config.yaml
train_examples: 42238
num_classes: 11
norm: "layernorm"
activation: "gelu"
patch_size: [8, 8]
conv_stem: true
layers: 16
init: "torch_default"
optimizer: "ademamix"
lr: 0.000385
beta2: 0.99
beta3: 0.999
alpha: 4
decay_fraction: 0.3
final_lr_fraction: 0.01
Rows from block 7, named by matrix and row number. Rows with one number belong to one neuron. Each number is 200 + 30 x the weight over its row's rms, rounded and kept within 0 to 999. All counts start at 0. After the name is the row's rms in percent of the matrix's.
# fc1: MLP up (model.blocks.7.mlp.fc1.weight, 1024x512), inputs 260-311
# fc2: MLP down (model.blocks.7.mlp.fc2.weight, 512x1024, transposed), outputs 260-311
fc1.367,081,160,207,180,124,215,196,177,239,180,196,215,226,211,169,205,225,203,222,237,160,198,176,176,137,190,236,178,176,161,217,258,206,184,211,207,198,151,138,226,202,195,255,148,233,230,237,232,223,241,268,202,207
fc1.368,067,206,205,178,200,231,214,178,238,221,161,220,206,204,200,189,206,228,175,226,175,190,200,192,216,217,204,164,162,168,161,174,152,210,186,178,211,146,202,213,193,220,200,173,228,234,183,227,198,192,195,188,185
fc1.369,066,241,249,227,219,165,214,192,187,223,186,221,222,211,181,202,172,169,199,195,169,258,179,215,146,221,176,172,177,213,230,205,214,153,207,225,227,189,220,195,251,155,191,225,208,167,179,243,213,205,229,154,211
fc1.370,087,235,221,163,179,219,197,206,177,278,205,207,156,200,209,225,218,197,183,250,209,242,189,221,193,220,200,229,215,170,176,179,165,212,236,191,186,214,246,200,215,249,207,173,169,216,213,211,211,259,216,214,229
fc1.371,067,175,216,227,204,213,190,203,167,188,284,176,214,179,241,140,171,177,233,208,228,263,227,177,184,176,201,178,190,235,131,172,218,211,195,221,164,196,183,217,190,163,206,234,214,187,173,212,203,247,181,196,205
fc1.372,074,216,205,219,183,215,194,163,228,122,229,205,215,249,205,218,197,192,119,211,193,234,184,263,195,161,245,198,187,165,231,206,161,200,216,219,187,167,150,237,220,220,172,162,200,196,213,185,162,213,201,202,235
fc1.373,074,148,127,218,183,218,231,205,204,140,244,218,192,197,204,193,218,203,183,214,190,214,197,237,198,171,208,249,134,194,216,192,221,202,244,207,236,175,220,215,184,211,185,165,210,220,253,236,219,200,234,174,228
fc1.374,072,182,218,166,182,243,255,165,192,185,228,234,221,215,191,207,233,184,253,240,176,205,270,242,168,164,218,179,223,160,204,151,167,162,189,242,213,194,169,233,201,218,157,232,256,238,186,217,227,201,219,196,257
fc1.375,066,234,214,187,184,147,195,197,178,229,157,190,188,289,236,195,196,242,208,275,213,190,240,283,248,239,235,250,197,235,181,166,206,207,175,206,175,181,180,205,179,199,198,202,202,157,178,238,197,214,207,191,181
fc1.376,070,219,177,181,228,238,199,174,265,229,175,250,192,193,195,192,200,199,170,213,156,257,219,251,217,223,246,205,195,220,163,179,160,148,236,235,210,195,227,233,211,128,180,170,220,197,211,236,205,217,205,150,234
fc1.377,092,250,185,153,172,195,208,207,194,195,207,206,217,229,216,214,116,203,184,222,172,223,233,216,224,175,230,207,213,195,229,192,214,186,243,216,203,202,245,240,204,172,204,201,213,170,198,222,231,195,217,172,218
fc1.378,068,189,206,143,200,226,253,187,207,184,213,233,225,178,153,246,151,192,214,222,178,192,239,168,251,202,191,204,211,233,201,229,206,186,196,170,259,188,254,195,178,199,229,212,218,169,271,165,181,216,183,226,278
fc1.379,064,156,177,165,230,164,206,222,171,183,215,191,176,189,248,182,186,187,161,179,154,177,168,172,231,178,215,231,212,181,249,216,241,236,153,192,185,144,212,212,195,253,201,217,219,223,185,176,188,216,231,163,241
fc1.380,084,229,160,215,212,211,192,201,185,184,227,231,171,212,156,161,201,188,181,244,221,199,203,223,149,225,218,195,194,130,224,230,199,144,213,198,226,191,131,262,181,208,185,135,225,174,206,217,213,211,218,161,223
fc1.381,068,217,161,170,270,247,171,175,227,188,193,169,253,239,201,180,184,248,137,238,235,206,227,192,176,163,216,247,214,238,194,188,221,169,203,201,191,232,197,209,192,179,230,219,197,227,179,212,176,185,182,192,231
fc1.382,070,213,225,198,140,212,186,194,207,144,177,185,208,210,239,181,154,171,168,206,214,220,229,162,210,166,210,174,178,152,183,271,173,252,172,181,219,209,208,196,230,160,242,214,176,196,196,175,200,221,186,170,141
fc1.383,074,191,215,205,231,237,168,203,129,233,199,163,154,159,242,127,184,146,226,212,190,290,224,193,169,192,202,259,167,195,190,221,173,216,187,213,230,231,216,135,212,214,272,188,229,177,157,206,180,209,232,173,241
fc1.384,114,216,177,189,186,274,155,173,154,211,251,226,280,219,199,183,180,156,173,202,182,189,224,186,218,180,245,222,178,228,183,251,211,185,224,241,151,198,256,221,231,176,174,105,157,178,130,176,169,173,208,165,191
fc1.385,072,172,200,195,263,196,224,186,218,237,185,159,237,200,208,195,193,188,203,232,211,227,235,188,223,179,204,210,164,251,197,227,209,132,210,209,212,144,149,231,225,229,237,183,176,156,208,214,201,220,219,128,201
fc1.386,111,171,197,180,169,228,202,216,192,235,216,226,187,205,182,203,155,174,199,203,181,209,209,204,184,214,228,209,136,162,194,274,232,233,194,207,227,222,235,163,249,218,205,198,208,184,182,221,146,281,219,176,204
fc1.387,063,216,194,193,202,229,177,229,204,190,127,198,226,226,237,169,200,157,232,238,229,196,213,190,186,165,207,177,180,223,225,218,226,270,228,190,221,179,233,230,209,221,223,175,181,205,182,207,188,253,192,195,192
fc1.388,074,228,202,219,175,221,175,205,205,263,195,191,261,260,205,188,216,112,212,182,228,187,175,205,222,261,213,205,192,155,158,235,183,194,199,228,201,243,216,193,224,202,181,203,182,211,212,221,211,240,181,190,230
fc1.389,097,185,200,164,225,221,183,206,182,159,199,210,225,210,207,193,185,231,186,237,194,248,171,233,151,214,239,204,225,187,172,259,185,199,157,194,168,173,167,203,202,120,209,200,204,151,164,230,177,186,212,176,222
fc1.390,071,213,193,203,214,171,203,222,234,241,227,157,178,241,263,178,179,232,169,183,184,190,217,210,284,245,259,166,223,151,177,188,166,257,218,270,230,217,171,233,180,188,198,177,176,210,174,231,179,257,199,129,218
fc1.391,228,212,196,199,193,226,172,164,206,218,130,180,184,180,237,189,174,215,214,218,202,239,211,180,177,170,233,224,167,236,238,215,165,184,246,207,179,184,191,192,266,217,196,207,202,188,185,159,172,206,198,176,205
fc1.392,067,180,204,198,215,216,142,192,264,212,229,182,247,263,252,208,161,185,162,234,220,188,173,202,240,171,218,191,192,166,194,209,165,109,243,229,226,213,244,256,188,234,167,155,200,198,169,234,171,241,176,185,239
fc1.393,060,196,183,226,172,243,182,179,211,188,145,208,211,240,225,210,202,201,186,227,251,243,216,180,212,127,172,213,197,238,180,151,158,238,245,157,220,178,262,197,228,203,203,156,179,190,224,203,173,197,265,206,203
fc1.394,072,186,148,195,215,198,217,216,206,166,266,207,206,220,227,205,182,154,225,238,197,234,238,161,219,266,237,212,210,196,157,213,191,163,190,209,255,201,255,259,260,192,252,179,279,242,207,220,222,184,227,187,194
fc1.395,115,201,180,186,134,248,167,219,216,202,208,189,258,208,210,170,155,191,223,254,130,190,183,182,195,193,220,172,128,220,198,197,197,182,243,176,210,230,219,234,190,228,251,224,177,203,200,187,194,206,200,169,225
fc1.396,071,186,175,217,208,177,152,205,194,236,169,168,250,171,155,220,199,229,187,203,146,256,210,210,147,203,209,160,158,226,206,164,190,228,182,213,243,194,202,195,240,261,301,262,178,187,165,228,193,193,161,211,214
fc1.397,087,225,159,207,125,206,226,148,179,214,185,205,261,199,167,163,198,176,241,206,209,221,164,237,164,159,255,210,132,180,173,203,224,188,192,222,212,213,226,170,202,175,195,111,266,240,228,184,198,256,245,186,167
fc1.398,082,194,202,167,202,233,238,246,181,202,226,224,247,192,200,209,186,208,218,218,174,200,209,275,223,215,258,237,197,216,166,160,204,225,237,236,211,162,163,196,214,174,197,192,172,219,189,209,189,175,194,167,279
fc1.399,094,170,190,220,111,208,140,186,222,199,218,195,176,216,223,158,192,201,218,218,182,230,192,189,184,165,219,226,166,175,196,265,144,189,230,135,215,155,203,232,200,199,210,178,243,224,208,205,170,235,212,133,178
fc1.400,068,226,144,212,170,215,168,187,238,204,251,256,209,194,174,223,180,194,179,218,192,190,196,207,203,199,216,220,169,204,207,163,179,207,301,229,239,201,224,196,209,142,240,246,205,182,191,263,200,214,165,191,209
fc1.401,081,217,216,232,259,234,207,175,197,220,165,174,169,240,263,205,159,212,149,266,177,226,210,255,174,203,199,228,220,179,241,220,189,243,171,161,242,214,186,129,203,246,193,192,240,249,235,159,261,242,220,237,153
fc1.402,066,201,236,180,200,209,175,150,171,153,258,223,177,229,245,243,148,153,142,153,180,202,157,210,212,196,192,204,188,147,229,174,231,156,210,200,213,217,246,217,187,196,230,148,171,222,236,222,204,190,170,184,183
fc1.403,083,173,165,176,187,254,153,168,240,179,182,161,185,205,202,248,140,172,173,188,216,197,223,196,194,224,266,193,171,224,206,240,194,210,234,234,270,245,210,227,239,216,178,155,213,169,248,176,217,225,174,167,229
fc1.404,067,204,176,207,217,207,136,173,140,192,240,195,206,234,219,227,201,179,232,256,213,284,159,172,198,193,195,191,205,204,179,184,181,200,238,161,227,167,202,194,175,172,199,213,181,228,186,227,172,236,221,213,212
fc1.405,069,190,237,191,233,205,257,213,214,215,239,205,241,216,258,213,235,193,187,251,186,189,209,183,201,246,256,219,183,166,190,265,186,170,179,163,252,181,174,267,220,145,182,177,228,198,252,180,219,204,238,172,183
fc1.406,148,195,194,197,235,191,165,196,183,232,195,247,177,237,202,184,200,207,204,209,215,220,185,191,201,181,251,178,186,236,217,248,201,182,214,241,225,163,255,177,207,209,179,184,230,196,153,214,197,194,268,227,246
fc1.407,065,165,203,209,172,194,185,206,156,242,240,253,223,201,193,196,204,191,235,247,209,274,211,224,262,209,220,243,167,222,145,178,242,217,199,182,203,177,170,255,203,198,181,139,223,259,152,226,210,200,236,140,195
fc1.408,077,180,203,226,200,186,161,208,196,160,197,210,204,261,165,207,191,155,202,247,210,238,191,203,182,177,181,219,194,214,166,210,200,177,228,205,242,201,156,167,222,243,210,163,195,190,230,217,220,250,206,196,218
fc1.409,074,186,185,128,199,176,160,222,237,202,199,156,219,215,224,211,198,210,195,240,188,197,180,229,182,141,203,205,215,253,232,202,203,197,218,238,190,194,219,215,240,214,148,200,145,204,200,197,150,217,175,201,244
fc1.410,077,171,217,200,152,203,194,159,197,259,178,245,254,261,178,171,142,194,207,220,178,194,187,183,205,185,185,186,170,168,164,240,234,174,223,241,255,193,201,206,163,183,151,147,211,152,195,241,119,193,207,198,245
fc1.411,627,207,185,183,234,218,199,177,125,242,209,227,199,197,188,184,195,230,192,229,159,242,206,205,217,178,222,201,154,203,189,233,222,208,232,200,245,161,232,218,203,186,200,200,222,203,203,214,163,244,211,180,225
fc1.412,064,202,158,209,228,231,230,187,179,250,214,209,230,220,228,148,170,176,162,196,167,189,175,197,168,228,203,251,206,220,208,211,159,187,161,190,218,178,225,194,221,182,201,184,228,189,207,183,231,192,181,170,196
fc1.413,086,191,184,146,169,212,208,170,220,201,254,238,238,214,227,180,155,194,176,226,202,247,242,198,214,231,231,168,174,164,224,260,176,178,220,205,216,193,195,241,292,215,214,141,195,161,224,218,163,176,218,187,241
fc1.414,067,236,194,130,178,244,175,227,205,190,190,213,239,130,204,193,182,181,168,220,132,177,147,148,238,150,238,201,222,238,215,198,240,191,179,237,146,190,201,189,227,239,178,220,224,212,201,253,168,253,187,194,212
fc1.415,070,236,223,202,232,183,191,133,146,240,221,242,185,230,227,172,194,130,202,175,178,250,182,202,243,222,244,185,175,192,143,177,204,185,185,208,235,177,174,233,220,173,212,148,234,188,190,203,205,216,269,156,189
fc1.416,078,135,178,186,243,192,169,166,187,192,179,211,203,219,184,237,206,198,174,184,208,178,191,206,208,175,260,234,141,217,207,199,161,211,247,151,252,174,206,237,208,189,227,180,210,268,188,177,135,284,251,162,231
fc1.417,067,174,208,180,205,219,210,183,205,186,202,177,251,168,167,265,162,160,204,184,218,204,192,243,246,210,240,236,195,259,202,191,267,207,206,194,173,225,209,222,201,176,171,165,181,230,227,220,232,226,203,187,209
fc1.418,071,187,237,245,158,216,179,177,210,191,198,230,195,283,175,218,165,220,205,219,164,210,193,252,227,208,227,195,224,178,186,211,244,196,223,234,210,178,178,220,173,145,207,181,163,227,190,238,184,172,191,198,164
fc1.419,067,154,223,156,236,174,194,251,163,188,180,208,200,214,190,174,147,214,218,221,175,167,169,215,174,183,222,228,200,166,212,165,216,182,197,217,182,217,167,212,209,248,196,191,216,204,205,226,209,202,168,186,248
fc1.420,062,218,182,190,218,208,179,158,175,201,225,192,209,217,156,206,177,144,215,131,215,215,198,233,159,173,209,181,213,188,163,176,186,173,161,215,251,215,231,126,224,176,181,218,110,230,220,231,191,155,251,225,234
fc1.421,082,165,174,165,228,230,205,194,144,195,190,175,226,221,199,148,173,179,230,193,163,191,215,195,246,169,231,181,195,193,194,172,182,197,192,182,198,133,209,214,192,193,283,199,204,234,195,259,206,237,196,203,187
fc1.422,069,168,151,157,190,215,172,263,210,207,240,189,250,167,246,228,214,198,161,222,191,223,206,223,209,167,162,217,130,230,138,150,268,197,215,199,162,216,179,185,263,186,280,210,170,237,188,236,278,185,227,186,217
fc1.423,070,152,233,201,216,154,195,196,223,226,241,238,236,264,200,203,219,163,231,220,152,206,205,176,183,257,235,231,120,162,215,229,195,193,229,214,209,229,174,237,230,164,203,178,146,174,256,209,237,224,247,167,242
fc1.424,067,186,146,154,192,237,181,141,218,214,176,200,203,162,173,207,161,200,201,177,160,219,213,206,139,153,191,198,184,181,237,168,241,198,228,198,211,194,211,187,228,159,169,223,209,230,233,208,186,208,222,221,211
fc1.425,081,196,219,179,188,175,225,219,189,226,178,215,209,201,192,148,213,194,229,195,228,203,217,230,173,176,216,212,141,224,190,199,256,216,257,189,214,203,158,151,197,244,133,200,203,212,207,202,183,220,245,167,283
fc1.426,069,192,157,121,164,254,184,207,266,248,212,219,231,172,183,166,185,236,179,195,220,211,202,166,235,157,194,184,220,223,200,234,225,181,207,200,214,180,222,204,258,192,252,252,224,239,200,259,168,253,144,201,151
fc1.427,064,167,212,177,181,198,156,137,181,268,211,188,216,189,165,213,189,247,193,261,184,239,207,238,245,249,224,185,151,218,159,211,190,228,223,219,220,205,131,201,199,201,193,225,229,202,204,188,232,212,183,236,216
fc1.428,068,216,212,166,169,229,152,197,188,174,172,195,222,211,229,182,217,174,216,242,176,191,268,190,225,162,219,180,191,189,179,221,175,184,216,237,211,167,195,248,241,197,204,180,229,166,215,192,208,200,202,208,203
fc1.429,067,208,215,181,208,218,217,195,229,186,261,270,169,199,211,197,153,176,216,219,146,212,216,218,201,194,229,230,182,183,231,159,222,176,246,197,175,246,210,172,246,214,220,219,196,250,222,257,162,195,201,189,251
fc2.367,105,181,241,216,187,222,194,171,194,228,249,189,188,153,235,235,279,211,264,160,191,148,139,258,130,224,196,201,217,201,151,201,162,212,190,173,193,165,211,236,190,226,214,180,206,208,157,194,229,162,152,188,207
fc2.368,081,163,213,151,213,253,196,195,176,209,162,182,148,174,212,199,231,273,179,262,206,247,200,213,249,169,217,218,172,202,171,215,243,191,162,153,164,221,221,193,120,211,240,171,202,210,160,190,242,177,226,162,200
fc2.369,074,178,184,113,240,165,156,211,219,209,144,233,238,221,142,210,189,163,148,169,195,216,222,160,174,193,157,218,183,210,185,235,214,231,205,164,179,235,127,174,169,215,199,211,215,198,233,239,200,201,163,187,224
fc2.370,103,207,220,248,178,218,158,174,247,171,221,183,221,137,211,168,203,167,171,189,236,184,214,178,190,188,204,135,214,156,177,222,153,248,185,196,199,173,212,206,201,184,204,172,185,220,207,180,186,184,232,201,205
fc2.371,078,201,177,234,142,193,232,192,200,172,241,290,141,167,170,220,157,209,232,239,186,148,278,224,205,174,182,239,206,193,153,191,241,224,171,241,183,226,190,158,249,196,198,213,233,182,188,198,205,189,140,213,180
fc2.372,090,171,223,187,172,240,190,181,241,199,171,175,228,182,192,176,145,195,210,189,209,231,175,164,152,161,205,194,179,177,238,202,224,157,222,250,251,203,192,195,209,224,264,214,225,198,206,254,206,206,214,184,156
fc2.373,088,149,213,266,222,232,128,240,208,242,217,184,183,157,209,232,152,200,228,166,173,166,222,193,238,154,244,223,172,202,164,218,162,165,212,174,189,205,239,179,206,168,204,200,191,226,149,222,206,219,197,181,172
fc2.374,089,232,192,256,194,242,197,184,197,237,216,167,258,209,191,180,222,247,243,188,248,247,158,210,170,224,178,164,229,184,230,165,220,138,174,214,196,198,155,232,211,195,213,180,157,213,225,174,233,148,198,236,197
fc2.375,080,184,201,211,249,191,209,150,210,180,221,147,159,177,152,174,223,179,138,178,214,216,246,232,181,205,239,253,197,219,244,211,184,217,194,182,163,228,196,195,178,145,214,208,176,230,217,172,194,173,211,180,166
fc2.376,083,178,233,176,211,195,165,233,199,195,139,193,167,225,258,152,243,241,219,181,192,261,185,167,232,166,216,162,159,226,201,253,262,193,161,179,272,225,203,175,162,157,245,165,167,154,191,266,167,292,243,251,187
fc2.377,114,154,267,217,213,201,204,191,255,273,177,159,166,185,221,224,207,215,212,128,199,183,161,165,161,201,214,209,225,227,243,258,232,187,179,209,223,284,197,228,231,182,267,209,224,221,241,199,200,203,172,191,217
fc2.378,085,215,241,186,156,186,209,219,254,236,223,179,172,219,233,126,173,220,185,237,248,207,159,163,203,189,226,161,192,156,250,211,252,155,238,198,174,236,173,235,148,184,195,170,184,168,208,174,145,192,213,163,163
fc2.379,079,193,231,248,202,208,219,197,172,174,224,238,221,180,128,192,176,157,202,151,206,204,198,229,194,178,221,260,258,203,169,148,236,190,195,206,219,160,174,248,173,185,202,234,184,217,191,191,213,215,162,176,199
fc2.380,099,248,179,229,281,165,221,221,169,159,195,189,215,217,182,190,166,170,216,176,206,194,181,190,162,248,180,145,202,153,223,186,198,211,205,148,191,150,207,166,258,193,228,203,212,210,157,224,200,195,189,222,113
fc2.381,084,162,186,186,130,217,209,164,213,237,221,191,185,208,221,228,210,229,199,213,208,197,159,123,157,218,198,172,228,206,155,170,195,147,175,220,207,244,240,218,239,225,215,235,175,184,203,219,192,136,123,196,164
fc2.382,081,171,222,169,240,198,164,250,158,232,166,247,186,160,143,249,160,190,153,143,209,219,237,188,221,139,256,197,222,202,184,229,229,250,130,181,172,157,218,146,200,156,166,223,201,178,228,253,181,153,196,259,210
fc2.383,085,208,210,225,174,222,212,235,189,209,225,230,198,181,154,261,246,198,159,155,202,200,212,244,201,156,238,178,200,214,184,196,207,246,206,168,239,207,225,202,226,178,159,188,112,270,190,163,237,229,182,221,136
fc2.384,158,220,189,194,179,182,173,138,203,190,206,198,157,208,222,187,189,152,202,191,149,189,189,207,194,197,206,158,210,249,200,196,216,176,197,233,234,220,174,194,228,196,214,184,167,223,186,176,198,218,226,203,221
fc2.385,095,192,154,159,188,154,185,155,184,204,157,235,191,225,186,233,174,242,197,217,134,219,235,183,175,200,186,185,232,179,235,169,224,169,182,195,237,206,196,254,227,173,197,204,186,149,247,172,198,184,167,227,163
fc2.386,126,237,191,227,200,212,182,168,198,186,202,186,200,183,170,237,203,243,179,180,223,219,175,170,225,225,191,218,190,232,185,142,214,229,192,199,182,218,249,207,282,184,189,183,169,189,195,219,214,196,179,167,216
fc2.387,085,182,187,197,224,210,222,221,130,187,144,210,157,218,203,204,189,202,245,192,141,224,231,162,191,154,183,115,196,202,186,239,211,278,218,202,224,175,193,175,206,174,220,225,181,229,214,227,139,139,172,196,241
fc2.388,085,169,246,255,216,180,177,251,241,180,204,120,218,102,205,199,188,223,184,173,166,221,187,185,172,192,242,169,182,181,195,253,191,185,204,155,188,216,215,203,191,169,183,210,170,211,204,174,214,239,165,203,193
fc2.389,096,211,217,194,212,220,182,229,255,206,221,194,207,249,160,249,202,262,236,173,211,193,180,205,169,216,160,200,210,190,225,221,163,209,208,177,152,272,211,145,219,216,215,185,219,177,184,187,240,156,234,203,225
fc2.390,083,219,219,247,243,182,193,210,234,199,238,197,204,179,192,205,240,208,166,212,173,184,179,206,213,172,173,222,170,211,191,175,184,141,140,202,195,198,237,181,228,213,191,206,205,240,225,197,203,179,172,239,162
fc2.391,236,216,196,184,209,188,251,205,252,204,226,209,205,234,244,222,143,197,178,233,171,227,156,200,239,199,229,160,220,215,220,198,260,202,222,201,171,202,218,183,198,212,193,197,215,251,250,190,188,233,226,182,203
fc2.392,080,174,178,171,205,175,194,257,197,205,151,263,256,243,182,193,218,214,214,244,184,192,229,208,204,202,245,164,197,202,207,207,247,170,209,169,244,170,161,146,196,228,189,221,170,174,176,210,191,183,218,254,209
fc2.393,081,192,204,219,181,206,232,198,182,179,171,262,187,197,227,200,163,231,241,203,157,215,243,235,183,167,149,191,196,196,167,230,214,232,234,228,179,191,200,177,215,227,199,199,178,214,226,242,144,204,162,171,211
fc2.394,086,215,227,224,176,194,169,231,180,184,189,211,166,208,208,193,244,202,221,227,186,184,234,215,217,220,191,256,241,197,167,218,193,162,198,253,185,197,158,239,183,217,199,149,188,225,216,172,229,185,201,191,218
fc2.395,140,212,187,232,201,209,165,219,193,205,209,238,194,238,134,205,176,205,191,182,204,260,211,230,210,177,209,201,209,142,212,179,247,198,189,177,215,220,189,186,246,181,249,243,198,189,219,205,196,209,207,147,215
fc2.396,082,154,196,131,187,231,158,174,195,169,222,230,239,194,233,192,236,199,225,222,185,194,174,222,243,209,174,215,237,216,212,231,181,206,220,183,208,221,156,242,179,195,186,183,128,192,202,259,170,200,162,213,221
fc2.397,099,210,231,196,202,237,243,215,183,165,209,184,148,211,161,220,245,219,166,143,114,196,189,239,185,171,181,226,184,272,250,203,185,215,205,180,254,200,170,201,206,206,245,248,185,216,210,263,175,262,225,203,226
fc2.398,093,196,220,220,254,215,188,237,249,186,168,144,165,161,206,214,179,202,165,182,169,292,189,119,194,179,272,212,208,140,220,214,205,204,195,191,221,228,236,123,167,175,207,183,242,196,197,191,185,170,257,224,232
fc2.399,085,189,202,158,235,184,221,178,159,224,185,203,218,166,131,209,144,152,229,216,242,234,204,126,205,213,203,233,201,193,190,188,177,266,198,172,174,235,209,205,230,202,197,207,229,204,218,230,224,194,151,204,187
fc2.400,087,237,160,144,191,174,179,240,245,214,230,210,227,236,227,168,187,190,227,216,201,181,141,225,204,184,193,239,235,187,178,149,224,176,225,172,248,229,222,212,201,142,199,205,188,179,209,212,187,205,179,198,138
fc2.401,099,164,181,271,213,213,178,139,217,205,187,207,190,240,205,166,168,220,239,123,196,189,214,240,166,211,195,204,223,148,187,218,175,180,200,218,239,177,224,275,232,194,226,225,202,250,194,191,230,201,170,162,210
fc2.402,082,194,215,207,222,223,191,196,192,209,170,190,203,192,175,194,200,237,214,171,157,216,220,226,193,193,194,220,209,181,186,215,186,153,191,156,196,179,236,187,174,214,202,188,217,200,223,186,227,223,217,209,189
fc2.403,093,236,218,244,177,233,204,235,145,187,244,213,179,207,203,193,260,166,191,227,154,218,211,220,161,242,217,163,194,173,181,200,231,222,242,207,264,136,162,213,159,211,259,156,163,202,249,148,240,241,178,185,217
fc2.404,082,219,156,216,217,248,262,210,186,154,236,288,164,186,192,247,184,216,242,198,165,193,224,179,201,220,143,185,196,217,204,215,193,233,226,162,184,173,187,166,223,198,111,215,190,217,198,211,191,219,114,205,201
fc2.405,081,192,231,195,226,182,211,217,187,188,156,190,138,165,189,198,187,211,294,209,195,199,228,218,154,198,182,159,200,165,224,238,219,237,137,180,250,229,175,192,214,185,152,146,203,206,213,199,236,202,164,244,196
fc2.406,146,225,223,180,144,254,239,182,196,213,180,149,200,183,229,226,142,192,220,168,208,196,221,257,169,220,176,235,247,199,156,149,197,231,214,241,192,215,233,219,215,257,216,193,245,196,212,207,174,206,202,194,189
fc2.407,087,227,220,182,226,183,218,233,207,230,216,193,195,161,215,187,173,177,199,215,248,196,190,206,189,178,168,263,190,216,177,204,237,195,212,301,163,232,203,192,158,170,211,171,219,199,198,218,137,163,207,152,215
fc2.408,086,216,229,227,214,210,193,181,213,186,208,138,214,228,203,194,160,236,196,167,247,180,144,209,192,216,208,180,192,198,218,161,200,161,164,192,245,188,207,231,201,244,149,211,152,214,211,230,211,220,176,223,230
fc2.409,084,154,201,188,171,176,221,209,229,226,195,219,179,196,152,215,178,175,187,215,186,206,213,160,167,181,182,238,165,169,235,208,157,234,183,200,168,183,128,170,214,175,206,180,173,191,197,191,182,218,171,165,194
fc2.410,093,224,235,186,196,197,205,181,212,183,227,134,149,170,206,255,197,203,228,186,151,189,169,176,167,196,173,190,192,149,184,218,206,193,187,136,167,210,221,230,238,219,183,179,230,230,240,248,195,193,162,228,190
fc2.411,394,204,198,190,194,196,180,236,281,210,208,209,208,160,227,212,237,209,203,229,227,243,187,207,235,169,225,261,223,137,236,199,269,193,169,189,118,216,145,156,193,189,258,221,198,170,188,175,217,188,218,241,222
fc2.412,084,262,207,214,215,196,172,183,201,206,257,211,157,167,185,198,168,183,158,152,225,188,209,236,156,264,172,221,231,227,206,160,166,201,245,194,221,163,258,198,191,224,182,216,184,238,218,163,221,260,173,153,195
fc2.413,109,204,226,234,169,171,216,145,227,228,198,168,153,165,203,166,169,240,214,182,224,230,251,166,234,205,187,197,219,194,189,185,223,154,180,193,209,169,159,186,186,222,169,209,234,196,197,197,224,206,208,164,219
fc2.414,078,188,270,193,212,229,164,206,226,123,217,235,159,162,225,224,188,188,170,194,199,214,226,258,185,148,249,210,146,201,190,233,177,213,185,168,212,233,181,186,193,160,266,174,241,192,188,181,162,241,199,197,161
fc2.415,081,220,209,201,158,212,221,235,234,180,230,199,192,208,208,205,196,173,211,206,207,142,227,231,219,239,200,165,205,178,223,166,181,154,235,211,248,209,230,209,247,273,170,137,227,220,212,189,257,187,201,220,261
fc2.416,097,236,177,189,204,212,244,147,195,170,203,247,208,222,215,218,173,206,193,165,157,175,235,233,209,170,135,237,164,186,146,221,230,223,208,163,173,162,208,181,223,199,201,216,197,188,223,201,176,210,143,176,167
fc2.417,084,179,224,189,171,198,148,181,199,218,240,183,206,190,208,188,223,202,177,206,242,190,189,175,183,191,180,214,152,225,162,196,228,167,198,233,143,229,196,200,179,178,146,173,211,253,187,237,166,150,247,203,250
fc2.418,086,188,180,187,190,239,184,212,241,157,169,182,148,173,233,205,223,167,207,215,197,196,215,210,223,190,142,237,208,131,166,155,245,213,172,172,194,217,179,197,166,218,191,204,226,187,179,222,230,194,238,214,170
fc2.419,083,193,222,193,180,208,220,183,197,215,203,199,183,195,248,199,212,182,168,148,206,214,235,234,207,199,213,224,176,231,209,163,215,215,159,181,154,235,174,215,196,160,200,222,164,222,262,200,184,170,183,205,166
fc2.420,074,206,224,202,158,230,203,136,224,188,228,177,178,178,237,184,147,149,210,244,184,194,162,223,152,163,180,222,229,231,147,167,271,151,176,174,197,243,204,212,156,225,169,177,235,192,210,229,237,204,195,257,154
fc2.421,098,183,263,243,170,203,217,228,207,146,197,201,171,198,169,188,199,172,213,171,187,178,190,204,151,170,167,221,134,155,216,242,203,214,196,177,219,221,195,155,195,214,191,270,160,175,220,224,150,209,174,171,168
fc2.422,084,220,187,196,216,256,173,172,190,157,187,211,182,201,199,238,248,141,167,165,229,208,221,208,206,178,224,202,208,212,182,249,191,186,191,285,223,170,226,235,162,172,185,224,173,145,205,225,170,185,201,254,144
fc2.423,086,127,221,214,198,233,235,160,193,190,206,195,224,136,222,221,217,198,254,188,143,199,207,212,202,212,160,229,222,155,221,156,210,221,210,158,217,136,207,240,223,226,184,214,155,231,243,176,245,203,182,211,170
fc2.424,075,195,199,225,225,167,175,219,262,220,258,243,185,189,175,161,167,213,201,202,224,179,245,189,202,169,187,242,216,197,221,225,204,210,246,195,262,163,155,242,148,233,197,177,233,234,203,180,232,269,180,192,147
fc2.425,094,199,188,215,157,211,222,213,184,224,179,234,224,131,209,252,179,192,172,197,194,218,229,217,136,229,196,236,225,188,192,134,250,220,244,185,198,182,252,224,179,159,222,183,175,226,237,168,207,204,199,197,176
fc2.426,077,239,229,209,208,215,167,209,249,194,224,203,183,175,245,189,173,183,158,203,175,194,178,206,198,203,202,218,169,186,195,265,211,169,218,191,194,189,169,166,161,210,248,170,233,241,174,181,170,160,230,145,180
fc2.427,081,209,238,186,222,226,191,183,207,235,233,198,158,182,169,209,194,173,170,183,170,214,166,243,165,180,173,257,192,153,227,208,223,151,204,177,212,187,191,191,179,194,163,221,248,172,216,204,206,160,202,220,215
fc2.428,087,188,158,177,163,181,243,207,222,153,164,228,224,239,199,194,182,202,219,236,191,221,229,199,211,169,242,223,263,192,209,193,204,200,167,193,153,229,129,201,175,215,228,185,170,141,241,232,182,217,187,205,199
fc2.429,084,219,191,202,198,207,218,195,248,228,229,154,201,218,198,153,188,227,222,226,219,183,190,218,185,190,135,241,177,163,212,173,204,119,240,220,224,196,232,228,212,219,240,224,191,164,264,221,184,228,209,243,188